Weights of a small image diffusion model: layers 12, adamw at rate 0.00074.
Rows from block 8 of a small image diffusion model, named by matrix and row number. Rows with one number belong to one neuron. Each number is 500 + 25 x the weight over its row's rms, rounded and kept within 0 to 999. All counts start at 0. Numbers have three digits each.
After each neuron's rows are labels from the 100 images, of 14976 (inputs lightly noised), where the neuron reaches its highest value: "responds to" is what is common among them. Only what is clearly more common there than usual is listed. The data: stained colorectal tissue patches (NCT-CRC-HE-100K).
# fc1: MLP up (model.blocks.8.mlp.fc1.weight, 1280x320), inputs 0-106
# fc2: MLP down (model.blocks.8.mlp.fc2.weight, 320x1280, transposed), outputs 0-106

fc1.402:477529491491487520501508464469482502502466484446481519477514484462490508505509506497483471526474492515464509488497450482462508498451531529500509568500520504535472549476567513545523492490522481513559501499483526495506501509522488537450513543478547503516523503485472491518520502494502484558553508559495505472490506513521534
fc2.402:506521448526537515481481518474539491487451466508475548475493488499500551481552483490518501525502516477465459538500494555493490544490551522505458508513488519495508506505485546494483534525509468477513527539431503481485509501486479489512510485503532494525510504483517482511532463447484521518437504496518477534482506506474496
responds to: tissue: mucus

fc1.523:470536485477515468484498513489509518498498491472509517427548539469515482465515508477512478512473507519528504501509502519474480482497513485446585520493500520534499487481521578527486528491497448516491497535523507539463469485559526517505477490478508473517509538503459516477508495519526502497513506479508467513511503502452506
fc2.523:479507508501464531490509489475493494488476493509521528469527505462494455502488522472474461513476524527512541492437529486478505507522525500452519514495521487479531489483512541572537484559511501486504484489508536518515536482522510491519471504503533502490528526463484479526521478513494463542536512515540463537494526529458503
responds to: tissue: tumour epithelium; tissue: normal colon mucosa

fc1.273:490471557498489472492546491512513525491490510505543513496517454504487494475579512460489439467479468535551520468463507489490528479533515444485522521504497479483501528505508485503506510538508470525501501496523466495481447494499493518498483483509496485464501456490483514520451473489544564484531443489474489491495509454476530
fc2.273:485533499483532514488471526495508493515529494506473503468490556471505510518422504497465540531516500473457508525544490510489491487477526519512465481494466575477491507504518544488506521469483561468532491531457539523527536504520525517495521500499483494520506525485501475493564501514465479542472555478533470477483535551505479
responds to: tissue: cancer-associated stroma

fc1.161:442503508431507476484506471520481492492474498491500548451567484483506490507530473479469473469515542504509512476486480477469474516502511480458532533526534522551488559516489449494515505511464458542494466490504497517469487489516505503490538506496524513501491483493512484498517489540496524495518477465495510504478489488486539
fc2.161:526509562482475473513505452509492464469503524491499486488520483513538500471542499482495476519497514495522530510444480494508540455557501504458468520534469487522485468477488475524500520506523452493515530444485422487545500502514519509550469489500532524468525497490471496545483470504476522512541476502526504503474522510502534
responds to: tissue: tumour epithelium

fc1.452:474462496497507501477480530479459515565468493524524492457521517481490513486486497464465484485501503535502539484489502501496495478481515534457463492489485518517525468465541531450499494470463514480490502492530537554511518483490527535523511512448534512492504506500494515515501503504488467491514496527502529492522510523513511
fc2.452:483495529503500504512574501523500508509498524488515517496503491500500511501483492503509504495474492475510515499434552498470518465534537449549519519458522530491461532494546515533480510507498509529506516504487544483510471519528500497514460482494519484492463530534497527518449513528480534526482500507516513453471454434483496
responds to: tissue: normal colon mucosa

fc1.321:490496570473473499487550494505490478548474454484483481503490508502485509515488513522483495475490475501479495519480514497511518499495513484501515514518536507509506534478562491511495538510498542472507518496485513504484491539476551497492526513511501472437474506461494496517462483536499462469558506502500468487519510506486507
fc2.321:502526487501557488545486501483513486455508521514485513490534490507517511433516500448501498526482551477538539546513475469522496530517498496456467505491506517534461497537490501487496458481511481518492488504505480473539469501513455503520473517483518508536503482570516521508510489466505558520445487509504521480501472515535503
responds to: tissue: cancer-associated stroma

fc1.661:488512475491548521460543510509488511512527518470497508502544465496469461505476522505494519460487483482496527482497499494516526482495465523472560468491469477515468511485500488483515472530508522479557501497543499489520510501504470505491526532492483476512546494487502496523488522522468515502481486466466527484488516524489520
fc2.661:514526515448569492501515517493443531494515473472504513497513502517471506508514515480511499463458540474508560541534510490481496496458508485529496494509503542520514521510525521528468499456508502511493495454483537460480448522500484516495502519483507478496489486503494532489533472483493543540466499458467478456470532485540531
responds to: tissue: tumour epithelium

fc1.28:505446497454478530488494499482481525485489469489526466494514489518481497524526529469559456490498503467534500515468474520526506515487501484479486539489532509474487493488499514493488556453491548448474459476547504520450512502488572478508473493497577535541510478485475546540492501512504523526473494562475477453488476499522490
fc2.28:514553549507537475501497512517498502478516541509494502512491475511493551509482470499488543546490517538484525475530474483463498491496456497509536475498493476525496480523514517490502476508512482507510545500472507495520515484527443536481533485488503516510479497552512430465514479489545519501538525459476525550490511506525507
responds to: tissue: debris

fc1.111:477488542510518514479517476538512528487464533482508522457538502483466501467505521506492513504501528471515519498500455504494507524453508504474469533508512506484473498517504416486556496519519498514566463514513512511480486516471441483490519522503529503501496478548520479511518475472503480531492502510478524507479515490493515
fc2.111:477454512490484553491542495474499504468466529493500529445495504512489550486535458491470553483530498481438516488513492481526488539531493516497451508516503511498507509482521455505465521503540486484519512496485518473492505494466477466480545484497499467548472459549566471509486487486466464568491529480496488461501502488501484
responds to: tissue: normal colon mucosa

fc1.399:497539566478523506491474507511512518507522448493509489473488481501485471512539511481504505522496501537479531493497539502503514476488538506511498481513483521514506488474485488534478507492526506541508497463527494498471529471528507501451509466485532490452493511514509507498549485469492509521496487470488479419503531512483478
fc2.399:454474471514481518465489508507492498489486544495514519491519499475505514475532487500503482490515503492530529480473452484482501499483486503493494526472496509491484536481549517473537512533455494473513497515526480544507518544498494526514488525457522527501555500531503421519481525522513509543512470527490532550534533470495500
responds to: tissue: adipose tissue

fc1.176:441494477459532466496519493513461493539484497507515517470552533477512479487507510520512504467494536498504488502486510484464490474484493507489533532509510509530509522473508501493499539456475498514523498510514538561481477506537527510495557525467483484502458516465502523498490510533517521495496495494513490522518484510479500
fc2.176:470546483513482517476540488499493498498486528500511522467546500463496513450496503511528498515491493521504531499475481497471525498510515524450533477487477494495521481497476494497535492539472488467540488525506468497521493483495490506525497492499504471502478548474486512472448527522506489525519471501544504539496485527488495
responds to: tissue: tumour epithelium

fc1.170:482482528477506488490539499487457475467482514453481482504520500496495485494524487483491471425516496523520544507471515510506499501507472492511519523499529522525540558523493470550517495541479528554522469491518517525513467483480490478511443481463479510464532514503497509530530486539481533561561474503493461470482506474504521
fc2.170:496497511522507520515479475498550511553527484520505518492477476508486524484483514480484531548462495488482499482507499450482526468469547524505468471504521479508464466481524534436487467473513501444484531505496464500465526503511508506495533497531522491545500498496508493474490503500527454441474529513461501506530496533519476
responds to: tissue: cancer-associated stroma

fc1.140:488472476410540506468488509531507519485550482458524514481482538515470522517570486491464533525514511496500523497486536521506507489468513542475482499494538498545496540498493487490509509503523500466488492465474504546509503495500509522453527499506455467500494480498477479480491534511508522457490490521465549478498521513493511
fc2.140:522489520497504479495535518469480507468506534468495466478508518501510537513537490513522512533533513548485514537517521539524520455500538487525491499464487496511463480506508527550497496541547511516530508510486499502566421525497504502475520500516451490470485506505502518531484489500510524488494472535487504450513499513499515
responds to: tissue: normal colon mucosa

fc1.421:485517524489458507505513518501459496516455500515510499464509517478488487534479541506511483486501505499532482440480487486474547521439501461508524507517456502527527495500519507475507506483475500485542497485519534519536528526482470493482537541449479439510488497528483548497480520475460522528504528513471519514505509487476524
fc2.421:491524519463528487455482469457497480526488465478502516490511526557473473548526506455476520482523508508495522510491492537474460496483506490455484471508551542543500495558492504491511505534522511491494493483513516515506519491517496466524512526511540530492520458469500470543513480517484479478556482494466480501498560482521518
responds to: tissue: adipose tissue

fc1.222:502538525427517494488493484500466505521499466528508496495496519507502482538520517492503497500534481486496524502507465497497476454508497494501529464571501520545510473470493534530525519550480530488503514512506512482498513450503487514465526525506494529468475518506447467498485484479519509495507464495509458482509535464502518
fc2.222:510504495552477509481475469515445488486507483472506498491495481482493506491499467528477527498445497491540544466495537534511485497522543562491510534477496517460532544511481471530496479477511478515518510521456497503519467505506530513573504460495518456519499520495505523503483493520515494537471500513523539500520502519469509
responds to: tissue: debris

fc1.713:481531555515491512479492509494521526474513434508521526487489456457498538511491494492518492468495501497480493503490463495463519457476517523486544497490471496526476537489462462498499462538477509511555508461510536537516509492458459500459497528498459475485492502505500484476527488476510484481540470510490561515503538513495475
fc2.713:481508526541515477449516543500475506491441503488538486497511511497493526506513465496468504506536512517500495519522524525493518529505494520551480532507561464550474520542503548569485506496493500501527468493508477496506478520517584514518481483548472498439493494522477489496506490480467460518456526495489475461508506469518476
responds to: tissue: tumour epithelium

fc1.326:469531495464519498500586470525455531516447479517526477477504578493469516513521523473461547496507541481493521521493526489523504498513505509448516544530524484539516503480510503484493466502417510475556505484480524494510461507538480506495495509468510503497480503483451480482496494500490498503500484504512479457504484431509498
fc2.326:504522510512517512504483481452545501519550498524532499507472497460467510474519502473510501531472511521454530472500499536529498493553512479480503466505520465505488498485494518442486516547526496544507482509469516511475535487521528524560506537512538515525495517485548493501507466496504551501529480534506490485490503543497481
responds to: tissue: smooth muscle

fc1.675:497528538502501508493507487524471486516513510511500503499520454488497463500516515453498505474532544495514544454457488495439539498528526463496494490533519504496499487514515483487505520533518476503514481506515529564478451458486512511529469461506503505498505483500538507469502460465511562566567461481488486492480512485486514
fc2.675:491465492493535540503494550488526539504507493465484482515465557485506500491501484517459477490472475530514498520550510490485511501455491497527476501487503500494463509504539525463517462469501549485517525513494537484516498500509483497445522498519518529529491513479495530531528533520486449454483491522488508503505507477534486
responds to: tissue: cancer-associated stroma

fc1.352:460486518544482489469535503509489487515506490471504488477518454458483469520520504524514507484457471498505491487497511464469512469519491480500576525511504505478481533476502494471512487552524501506556533490489505495482501510500504491434496533504501484465476473460485482522527493495493515532507460542503543524469504497537489
fc2.352:484504524522501496474486512533538451436511491515500519491502493483508504507525515498493500487470512497529495477539550486470475504495475519504507534544510492506514525499515523491516506511508495523530525497477541470506510538516466498461509483519503533492491481487464477479538451489440499499532478489493478500503540482485515
responds to: tissue: smooth muscle

fc1.285:485449501485469471489500502471477446518504503503507465471502517487504515486500461495501515490510557492531478468499506479472504480454490484525509531486546494526523510523494485546475546480494501480487510518509508563482508473513509499477490513469493496507503482501476471505527491503497505465493520536490494508480501547445508
fc2.285:454521481473498493448511460507452519505482488516501538454544497534487501488514515504484511505508486498473549515479556524516510492550504506433522490513534517516559490424490497527477495481475475488529519515513489460516542506476506521517520501478497497476484487497469487528493496522561513540491508497469519511535474463523534
responds to: tissue: normal colon mucosa

fc1.558:500523544482483492494520460448528522519468502488490505504486522518464500510478488490489508492481515482520525522494472484530505485476484494499479494471543519550513468477517492506477468474515498474486507460461552546512486512480531522536491506474490449465523516517545495515456513518489462505513547472462493461488524529484509
fc2.558:475503529506533522494487501543504481502526481536519520488504504478519519498549552506479492512499494510512481499493543485487507518524498532483511502541459460458480535492484492493494491519495523536528474537540455481517492497534459493492484478499492557531490466497454495535515482491530485487483477497501471472503493512511463
responds to: tissue: cancer-associated stroma

fc1.641:487534549477477512480515504489474516491477477441503490495507503476477464512464471541508491493482514490492503503450458511484488464463514508516538527558518505466462522499478475512480487474483446535486526521571490503521491488530518533515510450507498505485487490484476526475492508536511496518537549532509445458503516520485479
fc2.641:501484426485493474518467450509544534519530504565517480499487513525493493514539507458470525486517508477525507505557545519503515535521474484504485494477493514521531478544522521504501504514531530462535495486493524507470512519527486460476518558515514505499520470503503467496516518427487509488503497490453528518469516489522528
responds to: tissue: lymphocytes

fc1.740:485547466438498528498505499543533535487467492477502527479520540481514445511495516518434493506489511492517510514504521503503509480498551497478520536498564512545503520466472487476520517481472467480520516514500555479520497472506498515493497500471513491531483499477482469528494511517493480482580505517490505475503477498481550
fc2.740:472498519477479450501474471483492448518542487515492534530529461507530493456481490494520513513471509505485528513497499492507503463491523487455511489530506504452470478467514530510483549493503522497517502484518471463499494502510499507470510480478495514529514462509456504492471451489527514536519464537504521546528487530442510
responds to: tissue: normal colon mucosa

fc1.533:489480553494472485482495519502485453504478485531513529503508491509463500531522506477477495526464476467443522474515516461507520511545521482532482533499516490567523519499478456482528512490522528499505495500450506458510519483479483490439557472509501485520484477501481446516489529480522512532502547537521465498488554497453519
fc2.533:532531504496534490462490510491500562507530513467516462502523502477524499474466502488520528481531494558545504496482476555470480514476503543481540448505466487431485472492529561519496498504498476503481501510536512534474466489502523502529473560514526519497520523473508524463517477540521511458488468492520510465503462491554491
responds to: tissue: lymphocytes

fc1.699:491543490489534496490536461462495519518515497479504571491487503476506469486496493495499519512464520501492510510475489506502493477459537522443531527551547500596532495480538482476511496530472496529586474480473541506510505522495478542514512482485512480513473529492470442528508494496473470525542491476481515475519488473532541
fc2.699:482532526490523475460481525522525525521496527498500516499524481468503520525508466499513554513516515502473495499491474493493505505525500540527528466507430516532486468500470510485518499483455490483520520504487482493489485556488447494522485496486451452495488479518527511511505513466501547464508501498514518493533469510520480
responds to: tissue: smooth muscle

fc1.177:479476506480518484474515494523473496518456473475502487491533510485480521502538529510472507492501481532535585501474492520505476514487556521465524526490471510520506532490549488480513538456486503480495447478465495515496484462542535478516503530513519493470488512493504495491485500518539525525537492505513480503513509494495514
fc2.177:522496530528503509508510494491506493498487518548484515446516497494526523468499482491481517528493499544443528459472486514489526481499502540521518467501480558497457443505492528499532491507484480483493507534462490549520494513483492535542494531508535554497475527518566514505468510529490489499535512478529511542500470501546525
responds to: tissue: smooth muscle

fc1.366:488467464421519503480487517528471486485528482467532475486490529526507517505540511495430529551505510489511512512479506502536511509470543497472499502508496514511504534480480467488483539497490508489481494483514502516520523498482503461479489502463497488541543473491454509505497540500475522463467495515497523500481468497493528
fc2.366:533521512531509535491529499462512482505519530504485518481507505470491536476511477484572486517520495559491540514549491557484518468496501505520476475494481487492495480496536551522504483550552476515500527514474507486482453498481433498467522462489479517466475527530495492515474493498513509490494481510499502503504482536463492
responds to: tissue: normal colon mucosa

fc1.397:507539543491528515507533499539524523528489501461512502479530511465485491498490531488507461497520492526455509492510484506457498499494532521497522510530506505490519529461509479540491493539484536493552532520444506501497509492470505498482525500460506499494451490518511492513485474496483486521504520512541475495498477543506472
fc2.397:462471559507528527474523519513507502514508462496488508500542528482455500495493523484446451494501502524502532496484495447493480535528505510468507474512534528533519501468521494529455468450494491526523491571500470478512510503499516515481518478498531511496488517502492470512520456532509480541467542499518490472464509517500486
responds to: tissue: adipose tissue

fc1.260:510504542517527513476530434480478496490471486469514548512516488511491484527478500524511459513507457509514530529498449524518496472478528523509492477513509489483487492486503437489517483546518521494494488497488525551518486461459549520494484499484509468470529523478518503493446490531496482495555493515462510486463522473480507
fc2.260:508526519489487471496440534536526547501547471561520498468496530488509503498549494499462491508484500461529480508521555487513496506526470486498478555510492502507508495523485503514507527475510509509526491518507480493487508541567436460491456494492491512497471448506511526525528478483503495514484533515506461484497507537479451
responds to: tissue: cancer-associated stroma

fc1.261:487514527425498458478506518475428500506496480460509486492517497497488509504473510466487504489486500485545498477481500489528483487491503513479514524519514488499491497477525490507476489460466540460487508492518500528502490489481533496504537532452509456496498533538427501509511498505497490526456544520462435495525487515500530
fc2.261:503473494539487512510492496469541519511503535529484500447491496501488541434548484512502511517506502560412520481495507500480520464550480477494497492508460495525502510509489562516501500539497490510498525511460482508470529458511464488516511492514533555533488469527496508469494484527504500536524447474520531501482490509520481
responds to: tissue: normal colon mucosa

fc1.42:478503523539474481461504475512488499528508462544522508483517481489463482500527480480521516476508512472512521500500520482496506514514515515511522524480511476521524542489470499495506536496490516472494508491538482496483539507498571464426483468485511523497471465512487468528522503500493454469493501528487477508482546504476476
fc2.42:517500502454534503507501538464545521502477527484504520510480529483499526518465498511486502527500467560473480487466489526484473488476510492476484477532508536511473451507546514504501481499509476523490488516462501526505476492474465555605486537541505480500522530494504495475517482505511542496512493471517531439490457491527520
responds to: tissue: lymphocytes

fc1.574:470503565513500517483513459500552474526502480536523481480503472493488526516517503444509543502460484477519499475444485471511520462504493447532513520492522489455463536515570499547498471521517496521532546468475470454475454482471515501520449492512483459517533441484488504527501473497508520491496508501498519464501487478508497
fc2.574:493539433469509464467508530494479511474526481468479507518482569498510466492490480500484486498542503500470497526522518498503504528472497535476498489502501556551540518506460493493488546491500525487515435525519509558545537505512520498482553491512521521483474525540494494486537527524488470497519474486506501491514507532506504
responds to: tissue: cancer-associated stroma

fc1.183:472535475453481519496526513525468506525503506483500480473527514489476489480459522491485499496507514521520530508482520475504516479468489493460528499500516514559484525464505487507502487503476511477549521481509477492520515505521500514448525502467482519508471550491483484495461524510459487505537486487488503476503514514525514
fc2.183:528527502503550452468487491495484511511558464471460511550465520490496517549490520484498493491465502484485544523521484472559511494486523516527472478552503540480498522478531423520475487493472509546489466497485520530485509519495518513468503492481509506491458539489490529476510489486501562486482493483510460475499544494469502
responds to: tissue: smooth muscle

fc1.487:488484490461500468495530480500481536525521482525484505473504498490507493492493499520495508524510506502546513524543478486483475458482507519412514519511536499438502523546484458503546495514475487503528489492530511467520508473514472506481487494446482463476506525485489479471457529486521487467521497487496501522505490489516441
fc2.487:470454562494543483391520449506495536510510445482501485494523486491465486525511503503473518490509525491501521491503525508522508510529503534466506502500525550536518492489495475489492512491466541514522478502528542499478492494519547534463503522490487516534514489483469502527515506533481531470498464485488501460476491457514471
responds to: tissue: adipose tissue; tissue: smooth muscle

fc1.123:492529491506526521485487487517561455493500484495510503490471481474511538521481489458484512475547475506542507537510486480525496508513520485511493525482520506547506534463500554494456494484482507497516492512502485511504497483519556510511497469514500516534504491513491517526518488516478509509483474480471490488488485512518530
fc2.123:500456512509503507491528477469460547467528481510504493471533526533508466493510487534497511536434500486464523463499529492501508487497469491470501494513488527459522476509523446502494493481501531530485523480486531500506512511467463501506493518462473506464511466498514466506502506496477503517523524500495519483493481486504505
responds to: tissue: cancer-associated stroma

fc1.425:472467484466513469502489489527478490506517478500507503487528529506509497486534509539448500502527507487526491498493496506501468469496498547472506518484527499513504546502474479480494544473472481472478519523502510545482511469503506500450475534486488496545513485531478466485504520525480530488485498519477511530484508529469464
fc2.425:488541513485483503452528501506517501493463532548503481471508486476472515462477509509520488502509521534545561488515492497476500478525506505502499517492471479493526465518482507518511478491464467489552497527497485485524478515454444477488506474514484496502494522489494505473451484477513476492522498506526500532502471533484471
responds to: tissue: normal colon mucosa

fc1.632:451546494466515474462502511510487516499513517504525521471529507487481526489521518475478519509494456503512529495520519490497486513470552534472491469515523513544513536480448463535507487509486474500507501469527477523506520507518460556503532509458475502485491514473525435496505494524529518477493517457518511496491535541508489
fc2.632:459520537440534517477507484502471530501517504534520519475516491498470516467566464445485463483518514519504560517505514463438524514497537487473511496548540503510530499485490503515484466503505483504513471462493500510492500544519494539471551475502461509472509525484468514466501476513510473529506481468528502474481549552492508
responds to: tissue: smooth muscle

fc1.455:492553569476513504487551514544491512468478508516510503491520545520490476502532516500453527510449525487529573503487500473489496496506514522471532504484499500540510509513495510501521493504429478503524472497456537481498475561508477506477506514502512509496488480479503470528498448497493500565480511482528512480509498499524473
fc2.455:487453440504518533507475464491521480510486546494505517510530454537504529473498493483569525460485481516481495518510491532486525502458478477514497464511511529543486487500497481450473506511538527492550503500521494510497556493473497506532518511494481503498534472531460497483515506479516528468483481437475548513505507496514557
responds to: tissue: smooth muscle

fc1.689:498520511460561524493484531517514535460486443506502563473515497510488480541566491430469478501471474533492533512480474504471505461509534526510524502527487512552502498498501489466505466490492490502507458496504537526515532521507476538514545500486497490539517485531499478534483465487511497514504506487524472521507535485486511
fc2.689:488536525554479464484493480522450507529488511508494494515496512488504528477451523552529493530488527485556505481538506495538482525524482498481463523497478473488527505494484524491523509517486475490489541518468495491472470481477499456466438503471497515481479539451494487466526505512499560485490455521512501480480486486510475
responds to: tissue: cancer-associated stroma

fc1.475:489509537468505520465486484494474506505482522486505493459500490489471459523512516508482494554501485490516506489493465501476482492529491515492543508525484509556521522502493535524524511472480522531493496489444506482498491491547508551502517543462526520448486515481426471501486456517501515576544511507492467481511494479487507
fc2.475:486485511538456504477520480479485467502519487489511519490499500473485485477497504482484524484506535495524501481505518512459487502485528483497478469499537501468555480526527498535497490520513528474508507505494512519487507492518519485508520509506473468492505528475499472467476492505491454436492501487522512492542517552515494
responds to: tissue: debris

fc1.314:492538503472571498478515487524504526508536468532480517524500489465495513524550551503533504442431498498493531532538488485472507494488532491529519493475488515523517504471515498533470462511511526513544524491471473497500497505527503520460521502492469514495465469482485521497538505473526545487474493474475544457489519492495490
fc2.314:512471498525456530492504498495498433480503477471505463503499490491478513473485493479480503519529492470531503519511523519534502483499463491451526546447503493498480512486515527490492506502543505489525505482508489526525548496499525491520466519491530480472538487508511506526481458542510483532514584520473458566472509479513502
responds to: tissue: tumour epithelium

fc1.83:475486432447519502472505492504472564456473458476505479522520499525470453506547551508494434454525503472519510471486501510507479509496511509464522505496503501537512508491468524519496545494487510487512481487541534510475497475518510492475541494549506498514521527462484543513479508530503499516492466504499488480488506457497523
fc2.83:505530560499525498470468480528484505493470491542511460520468481509462532509489461542511582544470506498459486475496460498498497434530469500496489508495541501487492484492447489469542485504502469489516520512491524482525518496496472482556521473495528515493478470516508459490515490470536557547490495466479485491497476502505484
responds to: tissue: debris

fc1.588:480472512515526479476518481509507509489500493471534544492552511453462474495501492531492509524504505510511502463489504472494465431481466505471555530511466520536489515477528476504517515495486512508549479540502558533497522490533504543507488552488519480508519493505435483468510494534532525494548501516497513508474546480465530
fc2.588:499533513467480499477495507500503502517459541495507521450530510486490492434464474502550468482503505543473546512489497501493489468501488491480498478492510534481547514497534506490531488484477494478534477521483495417489485489510506528516503484490515489515545484453462526524534509503532507557471500495511466521511535526496546
responds to: tissue: smooth muscle

fc1.295:480497555471528474493508491498503477511490464518488507487479480478494497476536542465534466460537527505487523545531493522465519461485476480454500464525536535514503520511499546479539524533497499502488521474523499477461496503512491531482477525485496508443459502505508497501502493507536486546506493546496422501510496451517492
fc2.295:517476483526505549517515532505516536503488537493500519493531526520498536529510495485485488502452503528507503505497495465528486480511536511521522531514513442504453539462526490505461465474493515516509510557499485529497503507499501444517483502492553492513535462521493502506501528489464503433523516465475501487507478494503478
responds to: tissue: mucus

fc1.726:512526512462529507480523480483533508526461490475509547493522492463486517489472490464517491431559481490542516513496478524530520517482505531464516509566510508511511491496493468471543507511507496533529482510511485495476505446509505513465486514509486469514492489469510492487531454498514528497495433488503515502477508474483469
fc2.726:473461518516474519518491517487511497508533483503505489462518536522502508524521512504492491564434507502452498460457535503454503506521516440539554479454488523490493496506524475503487508463514541501486513489486499518496538545486481511524494527491493536487494500539516474515502498464481525517486552494501491453505497534505513
responds to: tissue: cancer-associated stroma

fc1.621:489508526452568518485461474464489554509527491535537517503490553488481505490508464539482524509557510544516530480495504511485512493499467491488496467535522502572554501499479473474516501505462554503527460490554540544511486522491532481521476482491490486460502479530520471492483507518492480484543457504501472456503513520469484
fc2.621:525526538560489466527551495547497481519501459519462466507493432522491484519524525463481461507420483448500508494506494482502493506509536567500474534479495457436485503498502510539449473500517467488496525491458496480504506471518484474461469480530506503508491520487501491514521509487451510476489535526482467531475478499532494
responds to: tissue: cancer-associated stroma

fc1.163:475485531503569454466497488495486480530511483515516529479503489500483485486508506493461498516524462518505516535521538511506517508500486540506473560507507525522512507512481460504511537488485477483511488452487523499486509469513496530430517528509505507515465554497495472487515462524519509511490530511500520496491523532462528
fc2.163:524526527491516513480451479478495497510498464532526510476508468479510480500490516465543437525505480553510530503541519476539492519505503504432498526533498523487554468486514532522503496528482476492509516451476484509508547494498519514506496546481488531497543518478477504489510453515529483564456499499500479517477513560505478
responds to: tissue: debris

fc1.747:466483469454495529468526531539525479498497466504480506473524516480489470488514532495491485455532503517506500455482484491474498450505503485464474529511477535477520569500473515489503485538482498501546450487518504530498511450495516497463533482453490457499451540512490523500493524516441484504487449489508515468508494481496502
fc2.747:522520505465516537459515522510484511458483458441502493457491518517500511481518491482482505475531500473536500516495520489535486460491533527547513516509525500518510485512514509524490535488480522472513489447519509550492487509546545460486494491509503500510459489496511497515502462524509465499507489525483480503495522489520475
responds to: tissue: smooth muscle

fc1.626:485486498488472473474558503503495530510547468439502531511508511472462475508523486460482441503473493445508521493477513506506538494475526555508534527475528507505510518511541458500491497514508453474521497510494460576518541537495503525502515498506527512564497489524519479514495505494538532490499484477456498459503514494522489
fc2.626:512512476514461532473497464495563482490453494548512523494511507491513502525501537477519510487508513510542505509480487488496459508502501486515489483529483517465482540508518540572514494520527507540507510513486519468458487528482532483506459499478496536475502479463456496539500456504486471538491500512524478466488495487466497
responds to: tissue: lymphocytes

fc1.643:483492556453492480497531501516481536477455488509500483472522500511483462499505528491492443525469476514499549446460509460517490489463518481457517520513508532468524503469517498526484468496450486513577475511507539484516508515535489516478492505474522529473524498480439519550488505485520499491551537509525507461510493496489532
fc2.643:531453467493510506489508537515499487516502482441499488485498512526503519507492477515526482502509511492445439520508477532523487467506530513505517520477498502519466524550459510492493498497522562493506513524503493502511506490507494522518491482523524478515488477497533535487522517491516514475477486539493489507531484485502469
responds to: tissue: lymphocytes

fc1.728:492493542478465475502517473493494469535552491497498477505482452487504489528494518482468453484478483522501514477501517484494515486512491483500534486500541515535534511476506516472492521460510513523489518495473483497523529454530581529488447489499507517507503538451479507508526516499532517504504492493535485471465532508485545
fc2.728:540475490516540539473469523501501556519471491492532518495511508554508538489490493484516562520535517482498481490490468539517481482513526501477480514486482471499492487473538474484469478516499498502501501510522537524492466519487462465475533481500511455525512443531548511503481495504495472531476505531482499480519477479491463
responds to: tissue: normal colon mucosa

fc1.469:506461541477506489493493496468533529508517482441534495500470470503478538554504473492508467538496493491486548509490510526534487530485513494513529508474514548514437472476521490485477519504514507525479470491530481491477534485536566502504489511528575534487521469526486510513528491500513525554491511543485491437471554476522544
fc2.469:472546516507490506493528491540488501466489534534466519488543517474511482458501517508491515486515506513526486493522497496458502467550487527492465484505501481493541500523466525516528483505464497483527496541482538504532477506449462514490519500458453466486489520489486485494465506523489467485496496469520517546515487508473474
responds to: tissue: adipose tissue; tissue: lymphocytes

fc1.236:476478534476492518488544495545468525478469522504478556467506534511434510465570497477476504505541539495463516516494494493533494524502507512535455505519514500508506470492479456510492525503503487502559486509505482496428494499490483481519549510506542509533520483529527482491511481485480477563480540471487483472498509467479494
fc2.236:524530506482528466475458531507511512539526470494499455560506494503509458536458528492508469503490475528550464494466515534468515461527510497484559485488492489504502516492500521509515448499466542522493501523513525498547506468537527521493472500496502531474524552459465520504517509506560537432499456507516516491492487499500532
responds to: tissue: lymphocytes; tissue: debris